A small sound classifier, trained from scratch: batches of 256, 26041 training examples.
Rows from block 9, named by matrix and row number. Rows with one number belong to one channel. Each number is 128 + 32 x the weight over its row's rms, rounded and kept within 0 to 255. All counts start at 0. Numbers have three digits each. After the name is the row's rms in percent of the matrix's.
# filt: filter width-5 conv, dilation 16 (model.blocks.9.filt.weight, 192x192x5), inputs 42-55, a 5 kernel for each
# gate: gate width-5 conv, dilation 16 (model.blocks.9.gate.weight, 192x192x5), inputs 42-55, a 5 kernel for each
filt.50 098:058134096120135118060084129089109087081137165121087161169197129134087158140126188159122126177112076082092169130150092089084096116132175069118139182162108097128186175149127150125140081096134139099171122102143080
gate.50 099:096122120152097131136095118163142077173150141165106124157110137171129114086063142121104122155084139139063105179151135132155149123086091134136105125134160182031156112143148148096235160084094160073143152118083112
filt.51 101:129093088113154198107084079153179128132122115136140127140169114098172140133103132153150119096117071138142119107140149053078108136161155162110059120120100148120033107134141084068090095089083132159120187113106130
gate.51 099:089140217153156154150104100127145134164145192176064163119166083219128134070127135140115121162073140148108068166121144115123159179157099059108134034098107186157111083126150104098086117083182137129176177130098111
filt.52 099:116171116124125069092145188116077120118093096124130127140121137121147096172125083179064122106214073150096188119105157142123149157102119130132071129108147112126106101200142132081131125129132094124107157124107091
gate.52 101:097147123144124084075138110170052169148082107123069053140095122213132089163084056197141154155168179094138144129151154122159165073139154176101149111158108126119143192139156159138152106098119209122184160090115098
filt.53 100:092165108137091129120139115168102156101100143163180098151042094128094104121108150123082125198078133141099158152177167128130179150148118107139150203118096130156114142049108133143164140125079143144107185161162144
gate.53 101:160113155131110129130135115154119115169139121089117073122131116151162172139092156109104103072138144129173153168114098142074147114130146108145166131115124111137127134153145121115158153080113131091134141079158172
filt.54 101:090157127146142065152148125167137098132179139110115142152162127107156155099127117137085128164120173148115108119067100104124172108129129129163168108143097120124147075136117104158111111217116184140080150077144136
gate.54 099:144155158107108110148142146114136128124167144156125176077179115155119123122053137142116147169137128212088183107134164172153125091166145179145153149174124101167161120127132126128064148083121180150151106157191145
filt.55 097:133101141087142155096115123082149150075156120155076083075106104124127094108115123110113101112130147106111106117134181184126118121132138143131110164072195121130103080144127095158120179214164097085103134125163093
gate.55 099:129122082098150105169106162177154197144131135081088124116186122163104100137156150169166181071203098160127120165098140178131104166146102192165099157093150171173126186136156101184132132074115089195176130133164070
filt.56 101:084096182122136106139116178143131177111155137087101124137139080153116188139080110188124156140139108125137137106116094115090078121142147147143108187071099191137122094138092182135093181129125163074093141172132084
gate.56 099:203078147169087108159116079091161113152146107079151137070170071120151104120140175099107155104079069128127128163135142138190139141126171157142105149081172150158073122102073145144160095176140187114176108133142097
filt.57 099:165068126067139117170123152095141133114114159083171103136031091148111127168139088105097141097118182139095158099149126102131173112045124143169098122114150156139112118141084129166105096098180176118128131093096070
gate.57 099:255109134069116135120103147154136138176146182119071137172148148121195100156066106137144133118143142089183130167139157165184144141108127109179124148171150143122109148122116101115128148127061104152179152142147130
filt.58 100:096141085071143105182077118095145118099144154044070132144108130101115085133163118140135187126098113095099115113146126091131114161132189079106090134106181114117118076083142116121062137102166131073076157165133124
gate.58 100:212139152074150104142092141212104116086144090140060131130119130155136132097120123195160161128103099129127143126135161181185139137120167093118146169107162115165107104143144127142127121135187119154127137128123162
filt.59 101:167077154116132180076113162065128085137113103148162156168106161116095145172104143098089128126106142122112147137144130110144098112149094113051151143097143057128107143113140052127131056141091144144146137180119094
gate.59 102:109095122104134087097117156135101158133108107085125134104112068071109157156119190159125110183096066215141136156138181166094183111116102143192160182121191204183094125134184131152067129157142164150195144136058112
filt.60 103:118147174133149056068127153192126135154167190094108157104124095129145152162165149125137104150121149074099098170057120101172127103085071104104126171154128138187196099117098125210157140132088145118136069073103115
gate.60 102:157156080111188083154138079179137163192113165150172128082084138081125107144106157130079116158126049150104137165082168116160162114080150135154142171149164140144095085090152141095117199135165151135159137155125171
filt.61 103:081184122119106094134116142174192108117071147179200135075100134161106117100145168143195110103102128161105115076093122135063129154118085069092187108124083114158186145132102104167157094147103103154123130112161132
gate.61 100:061175076126172095000125120113090111154166121183165109130095146126111055127143091142104062147116072142096150138161148097217122108158067135136084167127111162109135137145099149083121146128118124147165136111124096
filt.62 097:098126140111142143062157111127154155133117115143170129147142159120141123165115160105145151172104159087070131117105134090145116156163186115082136164171163128147083159113160163134084156122138177133095122119177116
gate.62 099:108184155022116126127135181133103148115142121113138138190175110148107072148159144204112127155115093164154147119122125156153120166097157122158128093122144133153125112132140132165147162162123112177128100107169140
filt.63 097:072035134092136110209065178110147149115123160122139126186102077111100146154083119204145059177092173123118123162062091055110111161136102120107129085107115109142109141106200067097117143141097091119148115162112129
gate.63 099:117061157090135055153107222195148095064161108125122127084181101076171112131151135082165134109123131120118122163129163135177114186101110156112096142143143099119156167186114131162129128094205159147121039112107127
filt.64 101:114143171118124122146162122125117165152121122139122133147070142132213114163064151143122196131134092094110154147164119139126125110093118116137112185146113136058118099147124163122162100113085050143187137099146122
gate.64 099:095105146147124158128150070144135128138116131127137131084090129158166140110133083133153112151185129104138151125155141144128134108129148121124106184121065131149168176109158164107090085150101147061148113117122194
filt.65 097:124026096183144189073091099157205115105139125126159154142088043098125172098137119182144160127163081097124173106138137086078113112089078134145070142152132125145097132164148101113170179179131141147147119095124160
gate.65 099:119137086127151136141159062190148123147109093094120099121135183128101116144112104134114185089105105105096115132117089094124132092099043102075090128138164184137092085153176151097122099125107131133094104125134147
filt.66 102:107137123094092135063099222160130104118126101157115080138123133158159140090122119086192110174126112130178147098142146110118083140086123156164115153111121169098155088104140146126154158139177110114129092120092168
gate.66 102:102119108146112115098150137138177107144170089081138196152144101110138092140115163120161108151092108113123143127153124137087118122064172108131192160113134138136172071099099168133143106155130125125145134096129132
filt.67 101:113103127127141142107092117120111134113131137138087136137140112119126159167166122116103159150118102135092140099176130116079137088110147102113106135140095147124154189143182140146162166119140049168100134162078172
gate.67 102:103132104116135082121135168145122149084128103082100153128099118149152104172160085119154216167170139134059172132154117139116154147109126106220151133142146176155146114137102171143127174184134208171140170108143176
filt.68 101:109157081095136141160144115162073110146122138122115122049162127136115122109111153141090165046165105129095125110093173099145098045148129095119175093157125122135133140159151181175114100164139149106110169108110145
gate.68 101:180113084063095121178188037106116123151144179111116153094160073154126153144082132160097091184115213119126163169119189094063107148162143122129157136113053174192098118133099119138178093150136205097073103181109069
filt.69 102:156106143135165102124100139116092086105138107173110214093106144162094152163127094046112126114178181139090128112129165131072107183129144076122128112118126099094169076130115122125118145112146165183089074148072079
gate.69 099:061134202145159120115131096083135116121128114053115122143093196162174146166144111137106176178158112141122154178179103101149125102137163176144134104117118101087150141186112132139144097126117107081106146062128196
filt.70 103:122078138092101152086197114149139161147093130072092132157204147133103135086157107152144111108151153077131071123122128131109146132150101125128146147124133140068135060142125135196103157135147159094132126117116079
gate.70 101:115110149153089122158214125150162113198125130124089128151131096158135156119124190125124102102132088133157142095180105105155163096122122170176148161171178139117174116153095125128157103124104107151146133108116096
filt.71 100:177151185136143176149148114126145101114129090084125125139130141154166111163147173094109178101174129106143105156094096196085161125207150100064070098086132116133162097152120099089107096143100110136140141077166077
gate.71 099:073135147104134128108156094090131103105090173124114110164174116133080132140124043157143142104083145172095108103108123122100139133181139165112080141093136143163099218139075174109116155134104121116186125125156135
filt.72 099:122094134104173109106142105144159137069091180191129093085134085097181176124113103070170076134155155149179157077122143104179133102134117076113153093149151154146071168130110117112107187121133095165141085076154143
gate.72 098:120096106155131106095154183180153106119127135118122125154158139141093111082123178128140096127126111117126158126143137123069171116119121142043130149121121155122168125157156153122104103119125139161107125187120137
filt.73 095:143186096127095076123105077200135140145152133104143110115140123113105110104108128081163138146117129141211084111122126174148159163172155115129118109100129140130117112118172093124178100128127117146114138105124097
gate.73 100:151108121124106093108096139103133170129104166072136106158105122108129205089153122133114136182150164181137145120165120230153166078166113110145146152112140163034188174106153145146121130162081155071116138132112119
filt.74 101:153138118132109082171092106190121087153168147148113094135123125164168137056112111172092066096138104130157173126153143116186129128132112113132095085142106178116118102166152117126114140154103102117111157107132142
gate.74 104:069120157183131093132070137122154153064130144138097116189120082177169149096177136144102131137087101135085117082207121128172182104189153122128092109046155099128150138092180098120132174191154144118060127178164145
filt.75 100:105109073120143170120102099106116091123067102113120162108176108104121124093147177145120127095142117130153092119151130080140151139166122111105130105144120154159150091115188138064138120166088158110102124148188057
gate.75 101:069138096134143144119116154118119161134103103120108118100133153145101094169190174127174118144179129132113085138168170171137132161102160088115115119139205110139135136164091130151131131038066090151113044101155164
filt.76 104:114151126091150216098141117147133113135108106162071103175141110112135108140028115125131156116138103079148114136160118113149145163100133131138141117133113089104106114157097142132147180121153177186090110133123120
gate.76 101:170078087173144135115166170173079122130106102108095103151129114136079173158156131080091117110153148175132099147084196112133160107157209088183173071119122152107134183121133172114184131096116189178065118106150150
filt.77 099:105161153118124145104141183116153130128167160055132179070080116097131077148149138112109163131153176172156078173140105109179159108110113113090108180120154083137110085128127137125120133138032085175104153117129099
gate.77 101:130163074145193065154131091126080193162096134118145109163147072091112117176143162141127163095114061124154147133096111159118093101145166097123184116143179135099105155138143150110180106147133096053144137095085078
filt.78 101:109087120162196120139119066181153123137173096107174130157124038096135138159118145162116091086081121151131202116107123158161105187108117085050107132112122103115128144132156145122091087143118167098135063182153086
gate.78 097:110150196125128151071163071122111149117115150137158124103154135129095123188092122122167129161089110089116128114114126094092129119149135145115112144115171160160106140092135124098110094122115178099152124132112118
filt.79 098:170155103116066141121071142149137177168155127203098149139092122106124133085159135121099131133102155108113116152140161166132109092164126126174098107088165154099157123147129097128129154121120166139131097116143104
gate.79 100:158153109060091158065134149136099128138168107137183092139154147136144153179134110062109143154092211130088193172146116126098174126117075202104210131145119144131110149187134177124064138130109078136117085142188110
filt.80 100:134116118105135111080133093203132202148103152163131179187137123154092101118124089088126085154184173032119123112099140103152098085146080119132110146125110118113113135124138165117130165172120083204129108078092132
gate.80 100:084087126092127170108104111094129033135124153062132080097086148153142095156106173170139083069146192106162150146172183110164174098087145079114150182042126129147147099138160102178091184119100170115123118114120101
filt.81 097:110173144134150194123108148130135129106144096121141115104152088051128110136089176139103152155148122149111124162101134087102081174130219169069128111159126102150089157149105155114129110132133075155136095142157187
gate.81 099:176162187101084090132188123161113100108132132149078143089169104161044218128181153121125178135110094081147148117161093131140158167151072123133114131136172187125135079158145142165132086168145120176137094184138140
filt.82 101:062193122131138142150182172051109117077157146077103082122099103073123119112152186137086075114131104121084137142153089155129184145121094113118136139107081117098102104141162142111130163093094157179136114187124086
gate.82 099:153059117060045171120108161170115131124137150157047074115103127083140103152202082144074127151177105102127152121101081106111103081166086135143206121128093114121201131138116122129185138166169165055134105145150082
filt.83 102:125120166098166082119143132116147164148136098117133040137141135135122095187118167198174072059166169164107163115102081150110188105130167097097109081135138139132100140149098086090151190114121070158163153097095138
gate.83 102:115137128121127141087180125135102143164081155170104151144106149166093143104133108112114091189110118137159174121102148118145077122202110144152169151137175156161121183160195142141155103137076095170116095091076178
filt.84 102:185096152079088151152163130084142089077116082157125148124084093142094121142090122060167149117122137057095136056172208151126125119123130107111133090108150176113116137083093152186121104086115137102079161144076075
gate.84 100:182121197122099140173134114136115198124138138079123158160151153155084128108129172105142097189155114058079137158118090143184072122141103163175115130088148070105167117089141137131103115177120063087095063134191149
filt.85 102:063174166125141114111120085104123164180145084099121156043095159137177146109139106168179141135146174075097130134166147128203149103126134147139101083067113104127197087112159124148125195117131124117148126146104089
gate.85 102:047095109109121114172153157109135110105145159154098105120123083102099127093168166142196085109146114165107109139110120131165132107125098173144121133132070091141179177127130158131122108106137084097178133071105174
filt.86 102:126080101101184125095172182129108077132134098120115138160192120129099065093119113131148109134130119167119176122158163115163093104062150124144115191096110135135105121120124140147130108231109159037145072145125173
gate.86 100:141121102107158148113119131170083080171050082092180171089123116160082128091088121117118159052154077134145092148135127069127167157125155081065162129143115144161059044155109119071161091117137154097145156133119150
filt.87 101:154027134131123150088198151072139153117164115105106181105088148111139139119128104133129115159166149132156132125120119163104075119134113133193113112102113118101128127181137136135109179126065143109124099190125158
gate.87 100:087175071120052175105137144163190082107118070168131062156136140123116126131092169125139131108064107132094053174186166174115094148113101166129171124145121106100114082129067146162142138160181150145098058081112145
filt.88 101:071127138160092070150071189111131155161102098127165134136085125196158129114083073175183107138121071068089167150124083084134139159160092105068055116110155145167144121101132136116092125154067134150095152156155127
gate.88 101:085128132112144143130208145191131117116124171085138156142127114144129112137100097139081150129160125090040158138131116140120070074131101142144161127067163099096091127106087114091115163085151180123152181110183202
filt.89 099:164134063126122165117188125104153182096140137140109198175154142113115110102105105165101127139160123133145066131142147165150068124140140173182136084205132149152118097112214142121112181122095112163089138155097153
gate.89 100:116106089069208083176128097153087099108141123116117107123163145127090076160062120118118109169145160068095150127180106167164172100140160108112130146090149162206134139118166097127174066049070146146134098085137117
filt.90 100:127130144083128138129174138033118108132160113168126113119147149114152082161084157112140088121135113102105140137099128065144134142166144080175144107164117124134132069129093149137109133151116142099145125145157143
gate.90 101:141099150132182119134095153147151114108086129118129165134131136136153166126127081108128124128112116135141131103155144148070155167118121099158182086139176163198133158107171108108102169211121141108139120135141179
filt.91 103:119104123189040111151207175189075081067154130155167124054093140093152120176100101152141124091146172148134084142163149145113146122100128126150102135118127118073117135095137148140181122080087107150158144142108143
gate.91 102:113116139078134177177138119105102131108147116177098099117182047111102161032106101067227104137152128146076128143180125145156064116074132100175142103106105109151175122095180119150114092170111122084145153111127101
filt.92 100:137120120161122070146121180125118122156089114129083201107123091146147119107131177106134146136115116145081143083109081126146147133084092136196118154135144142158118118161139134149130114161152087091198155121145120
gate.92 099:110094125099094102150130112091124131135167160091153146120057163139113097149183150170086101075171153165131114153143161124123151105144129073126147104115127130157145114136105141147111101142131139100151118181122148
filt.93 102:134180138094170168097197167056112106145096182165204107174182171151129128124129124091183128163116195139128112159118103195126205125113163105103185109131187165113162141120087093127130131122123169072110137112121099
gate.93 102:126134162088120202252106096207127121120140184173118042122119113142103123185121187155141175159162154182091187142191128141152180146183138123159106126112138129151125123112147145127130124105158160171100134109137075
filt.94 099:073099130182152130162014158186095132157141076154166079130135092127119119141155122070162158144085118127132142121169155137168121171163146138039144128155097168147143068077150130152114154158169113169149125147148128
gate.94 097:161213117091117144164087096149158138140123075108176075106147102103126105131148090116151125150150103141184118151215146109135118116068062194118104176158130091100099086130103147151121074104105130112133135147139185
filt.95 103:143138093130141098088152145169150075183162114146076158194103128087121169112106169119151131130162069098129186187098078094163153117159168125103179086145110136144108132119112125123109136134113111121153101176130162
gate.95 102:144108188159088102126137067155048123131111179111170134180162136128115161137105106098107087102127160148156096124171187101148107113179120130121120134127097142129178103148134105173144130138126179185121128116205131
filt.96 100:133130112076147127101113112174142176101153104116110126138156076124078133134110143148098174212139167111128123068102111129171191161113164125161108111138115096143147131135122145142136152199097139126118107145160103
gate.96 099:061131125087111130156145148157122135155143072150092177092072131137159122158083114156105084184073130134124121165111141156080103224116116117079139133165131101130116088144164084145112153123114091116150162089144118
filt.97 100:140097135097166204092086122088145116101182112115206139146098083092115140146165136164137149093056104075151087107145090157140151138151192102116145175095151145099171085121138147087117111145119186175074102138101112
gate.97 100:111106200080185074152097120167144212129117143099136089190156167122151181147056129150121103140138101146137133105078145155159153103107112148110111115129138112090152122160129131120123107119127100170153176197083169
filt.98 102:101208083097191077201117111108157158113123173105151118131111186125137114110077070150102106112143161189156075155152189093087114132134093157106103092191135108099187171126143122143196150118111095155145098136110143
gate.98 103:097094104147081107089135160076156132117093096124120126096144095140119149119115137129157139090083059078086131179079123123131153140149101153125122134144123133149114096134135135189054089133166177047189183182135146
filt.99 098:090145118119187089130057101137096134106181091121112129090165140173066179113103087080090126104131156095166186167139161137081166182137145131160149134119117205132153095167145129150116180132129093140135120115091122
gate.99 099:123126113138146142164187132168180139118109153118074151150119090148132103103088141105171095146136086167136141113147112122135122079083139131126152141107175121121150139121129165161178145132158157165143126079116150
filt.100 102:087169149174119123154131153091161134142171131137109198159054098176093151076121133137143109109158143112122175098101073105120121168117106091145104158160076145130129135134144123104126139184088102207129109126142124
gate.100 102:141096095105133129152109113191128115111152142126113126101102073080110163135132122107125125211144165015146168134177093100173113134140166111168085164115106122152104231090129123149127152130072107100187088093145132
filt.101 103:147183099076214091132102137110099141151128107177107055181117082144128113113134155174188111126088140086162166066125106141141170136136129074096126107151122125166108124143102111154112108133178106143158164108143091
gate.101 097:055174092146153131102149130135171172066201117131185178126216075141092125087148118136126150157083148018141081152070134178162068177092140185104141118137134153116132127125130153122148123133138145142149151146040136
filt.102 101:102127179108167098112163128135162096149191123139071145137120126165080127156166129151139089121125142112104176142131141129065145107074187119082137129084110105150155103136085166111124078118153164129098108111161125
gate.102 102:135131129129141111109116116006153117065078115117164148170147121045130161140114160140132135115128094082138135129128132090176156099088150166125075111132193145140098139154113151115098102131128118102134071124124087
filt.103 102:102099107149148103163107132122128092075139143206139147146118079101137137139135137121145102143116133078156129155126099110153104165148089186147109116144143092129156125134115110132165154068107110142101131147176127
gate.103 099:147138137137166053191135124145148113135178131118175122141136158085133098180145184190142113135079134111182094149132156095138095120173175107069117147144110142118111180075125126139087125085138164157114100086124144
filt.104 101:115105109111146120178212097089082084138155130059185139117140156079114166186077110127084119142184151128149122092143130125085135166139140102152157129121104079142153139085114155179105131165127194118099153100087114
gate.104 098:202100165084143113130140091119123155137108160233143121101200123106084138136102090104158125069169141155077164168131143089164107117183116146135133068141114142116146155101153149156108092146162071086145150127092135
filt.105 095:067168097132143143122164084124107162114164133147128102116192086120114144127135070131139205178121097124156140177071092086136089175143119084087082124097116068129176124113085088124075061127173134165174122177201169
gate.105 100:137113123061118095168153117134094147111176120171175097156154158138141146104089105160161153102141161094144169166135089141126148091153172154155146189131147125079113069118155127149179114143112126178079079118117163
filt.106 099:131109087116151175138146127107066096173096165139153130111123147093100055139159117079096109084108140196114094140090114098171153127128126115155092154117082132055106125098148127128113114178149116121102167215069133
gate.106 101:138128135151085130150144142148092103057122149114080160123103121148091133177114101121143112101083152069090090128164174129176090076172104062083149148166100169112113092071195128139137094141111097091166113134126112
filt.107 096:153074125080134151175139186137098142110107176163196139116139106118094160190195138143128070130176150096053174163118167106082055160114060118113109100150113115102127138146151101099102119122133141151132089123168174
gate.107 099:164101113122133109127076109073080145140085138166140115141132110099178130138129111077100103113155087121145140135144145175141079180158118139154078127122092152164146108082126157149159084126144138069102126114108148
filt.108 101:134105134216163114172129141140111176116142085103089084097167135131127144105179084094060161115117109139083095105087149093108093129072151140106121136128130074130179159110094128091130107155106028110138084127171134
gate.108 099:126165133116115160040118073137158139109138092140074084079174139120108123127132120142188098127136049159210152146114171161066123140145117106119122127175082137176145172164185167112142115148084108126146103189080092
filt.109 098:092141130138131162105117140193108141114141119117071174146106075113113133168081122110132158103074137139130142138148148032128134081185109074121139157088150129146120155179113135104102082129151153073119176111069136
gate.109 102:138103171118154094110146134085105061149092191124154097119128118116096130124073182047113133098105198089109167188126124182141149123101110144128082154130122124129147130137130106138179141160131140136166130135135122
filt.110 100:143115131142149144132108188172139131138131126180133051161115155144126156096106181164136128131136088088116150111118061121113190098105049098108118101163102139078143096099204139126150139171104128082100154161146136
gate.110 101:106184138083130150132079072181070100126138176113189131123170169150135103157114147127128107170145141119141171169144181171133106122185139173151136151129114089203152145146125102114151182157133129115121148089142164
filt.111 098:113157172140112095159128111093166132138106099177138141105151130181086074114136096161132168116116075163126115058112199113093135097140131122100155122146091160140122137131146101103145153102049061115090169102122132
gate.111 099:160194097179160148117104168128055160152101141142186085146131140160101145102132130125143193206098156160096157145137127141158134162137126106093138037081178112064130100123097155138086110133119137089118113178094126
filt.112 101:122189099109126153160147100101091134118108111079163178122193115155189141130111164121098141139189113135092141115102063084145140123179089130135151082128167141117063130149152064098110144100171117135152142064111125
gate.112 101:099118067115116099098103200127144163108114163154089124161120151100191112159125123175139117081074071135124087129144131143133126124144165101090110131146121122134129145107147149122134152088107187137150126163151184
filt.113 100:083104146140100198106085107168142210135119142137088110073096094164139099125088092022110151094121160170126039093103120133138076148157108183131095056158144117187078148151168123160133115152153088084161081085144152
gate.113 100:160130120150200168201133096096130119103151150120159122123146126121150174153156173100114230080162177057112149122154106177128140177119116127120181154125139128136167082204135136128104133159089150112093105082154147
filt.114 101:189116141092113093180156107139126170127168139137106014109087118137127154172127127170140129078174095178123141122165088147176108122111149065180102115125146118177140152127147131123178127148157116121179184135091141
gate.114 098:118120105166121133136111136085128096123132146070127127109132115217070169140100144078100188117165072075090095095134103090101141122155189219103099066163143132077056136168115079120161129085111133163154090135127117
filt.115 101:128073140134098160172127106122142116088091114099180144186156133091090164116124128115119157143157089204142145128130102143156132139157086123100156141145158104152151116153114140086112175107102110146151146157106180
gate.115 099:193130162113132116125192128151098143095081156116094066088159126144109119116119102111109085128145154062153141119128103114159162118172075143122122108141163104170099124131094174112112105181152076200201151087121194
filt.116 100:092086139161105161135128165130063149142105114113113167142167113137103113124080152121139182083135105096093107084201159160099128130169115092157072124068121225140124091110124119095125140129149119142111133150149090
gate.116 100:131103092147126125135089136091121124117118146126152086132124079089109065105132157115149184137124126199115133120127169145157187106137189100087094148107156135120092166158129089118130075120105137148127106154215082
filt.117 099:129143099053153176129105152219139131118137140124166205116150172100068142130127145157139116127117148119177094110091161141126123133161135107165145126147098143103106038131091093149129152136187100170148126140112080
gate.117 102:137121119132150148132143121129120179142131129143073082129065090142128189089117084190157169124115097144126147135111146119106115155207124160170086060109135118159111161173117131135161088096130079122132141083097132
filt.118 097:137148112134185148157031122106132107093117164131119182130104142094115082097113124104142106135138104154078109143096176211147102204088183141145153156170200089150057146134156151190153107125122136118122106126191168
gate.118 099:105150152129115164146116111195138115122179126093146135117159133130104204116133103118148140117074116133077126139115121080196131114107131106152133132091135156098176076066112104112144144134189167150136157158074171
filt.119 099:086097141122127081145121162085098078153132111124104106143115104153163144092119094098112120104169138117111116124144134209125174161161085186146100181107190164134112126115144167144144107165179142165098111152134145
gate.119 101:140137176057072154115122087136114143162130104101126139145142114089105102157072099129168121200139125137123139165143167106141115095132162164132116122100134114167158127108146102122090092092090141116083069132099130
filt.120 099:105127164099124190118130170109144061172135069174072190156148159169123100112084129083076141114109047167188096171144159102082016146106143096122203144069087098110137079060144142159118041061151147116120121132124105
gate.120 099:052108149109181112179126183100120125142080104102165136101090091111144096153127108078108068143182096061144120150124208145117089107142109150112156147141137103135120095118106132163114127101138157117113157138096175
filt.121 098:137076157152151092123132216078175104099152156110158117098133181111172142126099153137160121138123139084138080077128126131114127105095154114143111144146152164143176158085147096113109153109045145192092163085123105
gate.121 099:147127108139137115114091112170106143114123170154134105106122159138144128085165116149149083144128140110167166184134129124159112178114135112115134173126115147122150210111175098120133118171117150111195154103199116
filt.122 101:138153139088089148095122161118140191143093137186141172145113091043107165118141069146156134134104101134147115122120116099134196127129114112121165127211117116188098149112118097121111141115133088077087121186156111
gate.122 101:083093141163125137171146186160114121135160170134140194140080135149117094127128125105187096152149156093161130111208155169094138134136147103075125093155090140146159152086096116170107066086121166109120086068166123
filt.123 101:165145137131118071130186069055090124172104153188137179067076064110103126182156113087150117134132111145138155198139111147161116135092149101112138064105088181088109181095123128103136130144086099120125179123141141
gate.123 101:109160093114121137124121131153124130138129155090168098151197068128163184134093131088111127121144170069120071115143141142159100118102116116101180131142147117142174148112139138154132042099161128167112146161096163
filt.124 100:124151101078150146117101118183132194122130116166105135128178101143127130104127124163124146068112168101131134114124126194158093203097202159106114138136179154145136135162100163104143156080132091151109133171071158
gate.124 100:114118136135139122139099091067160126127142110077141102119104139084140109144132179089125180045147104165171161127172126078134097134143144114077145134104184163127090179190108104162123168138152109166168100152104055
filt.125 102:159115122137129115196160051102192126112135095175090153097196086160100126077107090152134184118102090169075164153120099124132109086141174149149161124044135134101193124094205111106123132149097148119128135103137117
gate.125 098:096113114171121079096098127124136172089168111119067123116164176158133106162134118123111148113119096119129170149149159088170109123149197104118126112104141109109132170162096141091095145128070145121138068147114150
filt.126 100:085099091101146195172143160193118139180078124137147118163100128138105048120123093123084092119165140131115155128084153114139067088111118114132149162107120110121116109067121094119072101104144150061152100208131110
gate.126 098:094057148118144150144111154163046218178107108097144115130137124152133096117107078105142166160108221159120186102145108125163118146145137127094098106200109124124134120124140121117125143171122129173114060064134122
filt.127 101:142087115124133146109123141180118139142100132120122082117235102210096128108121131124148171104113192165133160096179109139147094121191114101149146087155163120068141104134127141142130167093104160139175133104133117
gate.127 101:121143128126141120166188170167111107149161118124100110140141133202125084153075135120054108081156184103159133135139131064155094120106065134180101127176112140129171089088179166180114070111105141069132094110139099
filt.128 101:108176151097167146138092056107113121116136182090065161135149103097080118159216129133138140141166111132112133113101155156132063142114173182132128110119129143129099210122134067137110106163085077114095157147102116
gate.128 102:144160070044112059129177155088139121085166173118081099110134144140152079113138129202117147142148106157142130139151046076073169082173136110193128069151130129175167149141095182103154133173137118139126149090132153
filt.129 101:149101166186104170112087135173141149116129079154141158139119156159153116158100118091110109155143167161110113123085124152118088134148161111161123164154170119116170174052132096167167191068127195207122141137075084
gate.129 100:146090101154086196139087074068147134121141114161174170148149107111097108082095136166178125119169135161094137116136137130108177108132112114109086147119161117115123159143073146087076136123148142140098106071125110
filt.130 097:108172172070054120169122187093122141186048139107134118161080115133129162126123103127107126073114096090167144131125136179174108124158115185103145162161188039156141058158137132087112126132129110114158200138093076
gate.130 100:128175147157174195168060137112127074093163124178088083136112120145096140118101148176116158154063127140143162093113131102130189151185160091157118075146142123142123125136101085131123148183073095078175104092116107
filt.131 100:126121127093178140136117122176132138131155122147149168111135129096144107150193172110074153109118173124105165094065122144123142129112149095133083139140198135137157136143122133135108166159123090159150183101148112
gate.131 102:144255142158142146147125204118152088126117081201139022131192166087136096114152147149086178104157169136190138143135202033126151171050186120080076164131166182153166117097141163164100122124106127096063190133134180
filt.132 103:148117164092085106164159068171177156177098118165113173139127135157094036108106133129179134136139125163089139146134181142138110085187082115180176155083129094067128084126145161184132160061098187180078119157102149
gate.132 101:117097093130157155120180184115155137105151103151077165133121123133111083149136197137132112069086035120103145137127094104188170144191140089078126137097179150147094162149101127143068128147115093155153139157102125
filt.133 100:132127151085144142140092153177142115096098131132181091144085110161143097116179155151146174074162067129118106079128119135104148139138165161125074100097154098157068188152093129123125106106143153169150093093173104
gate.133 098:168151116149139175061164171122069128138050109144077117154132096118102130114076134118114136160143138112106111186140143122123177070113126127161130122101122143116128153159097142105137184155140128131200101138080093
filt.134 098:088162098165114102117103101095102098121169147120154152125066167105094097121121153116127095183104109155143108102181125107142178153151174149099118123104102080106142099161080097142134153118094125147117154109105121
gate.134 100:220139119066103091143094069152119114096124099159111104154155117109149083062120149190178095144141115106128121133109090117158146104152144171123161108054151130144178100095133124191116111083140123110175091112173137
filt.135 099:085157093132130177090112141121143089093126134115107165116086157122179164109119102138168104118162143097136126170147084138122143151103112179141161132160113118099082140115149118082094130103137161122141130152152150
gate.135 098:148104069192181124159139170113141130078139162088121139132155159080128152099087104189079113115124114174141164098154180095105110191124094154105119132117144152145137130159138131100104137130131134162080179082057110
filt.136 099:120141117138091123118129154177115107162154131171139117114144123139114150146137125160136126035167082144145128136121120137077143111080132124126134111108150137077041086170157089130084096218137207104163137131131157
gate.136 100:132139105173113082167093081106077158174122153148101113148135137201133113124144162082140234088127083146108118125125176070126148128136149155123125071149149154155090149133147075110173119091107048130076104106185084
filt.137 100:057139141180090168162129109121100091118073137097027128170108176111086079142108127145157132137128087085104089106141122128112057092119124080132133124104113171120136156053148173094076103136185085154164077086125077
gate.137 101:129108110165081089142117112142144093106104060090096132145132094127152062126091158115184112048097140107077110086072125127123166153134154123119175139170165134145130206132126084156123076160171123112130128116187190
filt.138 098:125160115131121124106146114152202136156131123078111135135121155133114136169099085119115073125124182153118130148106110147117143151158148152110119151112103161127134096106144170126138148126160147186142111120118063
gate.138 100:133157069090139143092098098087137136171104121111061172115087144160108095114165114136117144102162168186155160182103113186182099150172146124113212145137115130098125110135161109150089073143178144065095121142185067
filt.139 102:116067160110175149162093106105079140138151105165107089154178082089076120189128165111163196129098147053062137110156163084121119106130083167169140148144134096118122134140147109142105129176178102123096144053164146
gate.139 099:107140126097146103181135114177136149110126183089148107123108201145151084136038107150138163134156160149122144145100116162099126193193108160080142215084105128135138152070165125122184098147071139147099146163206092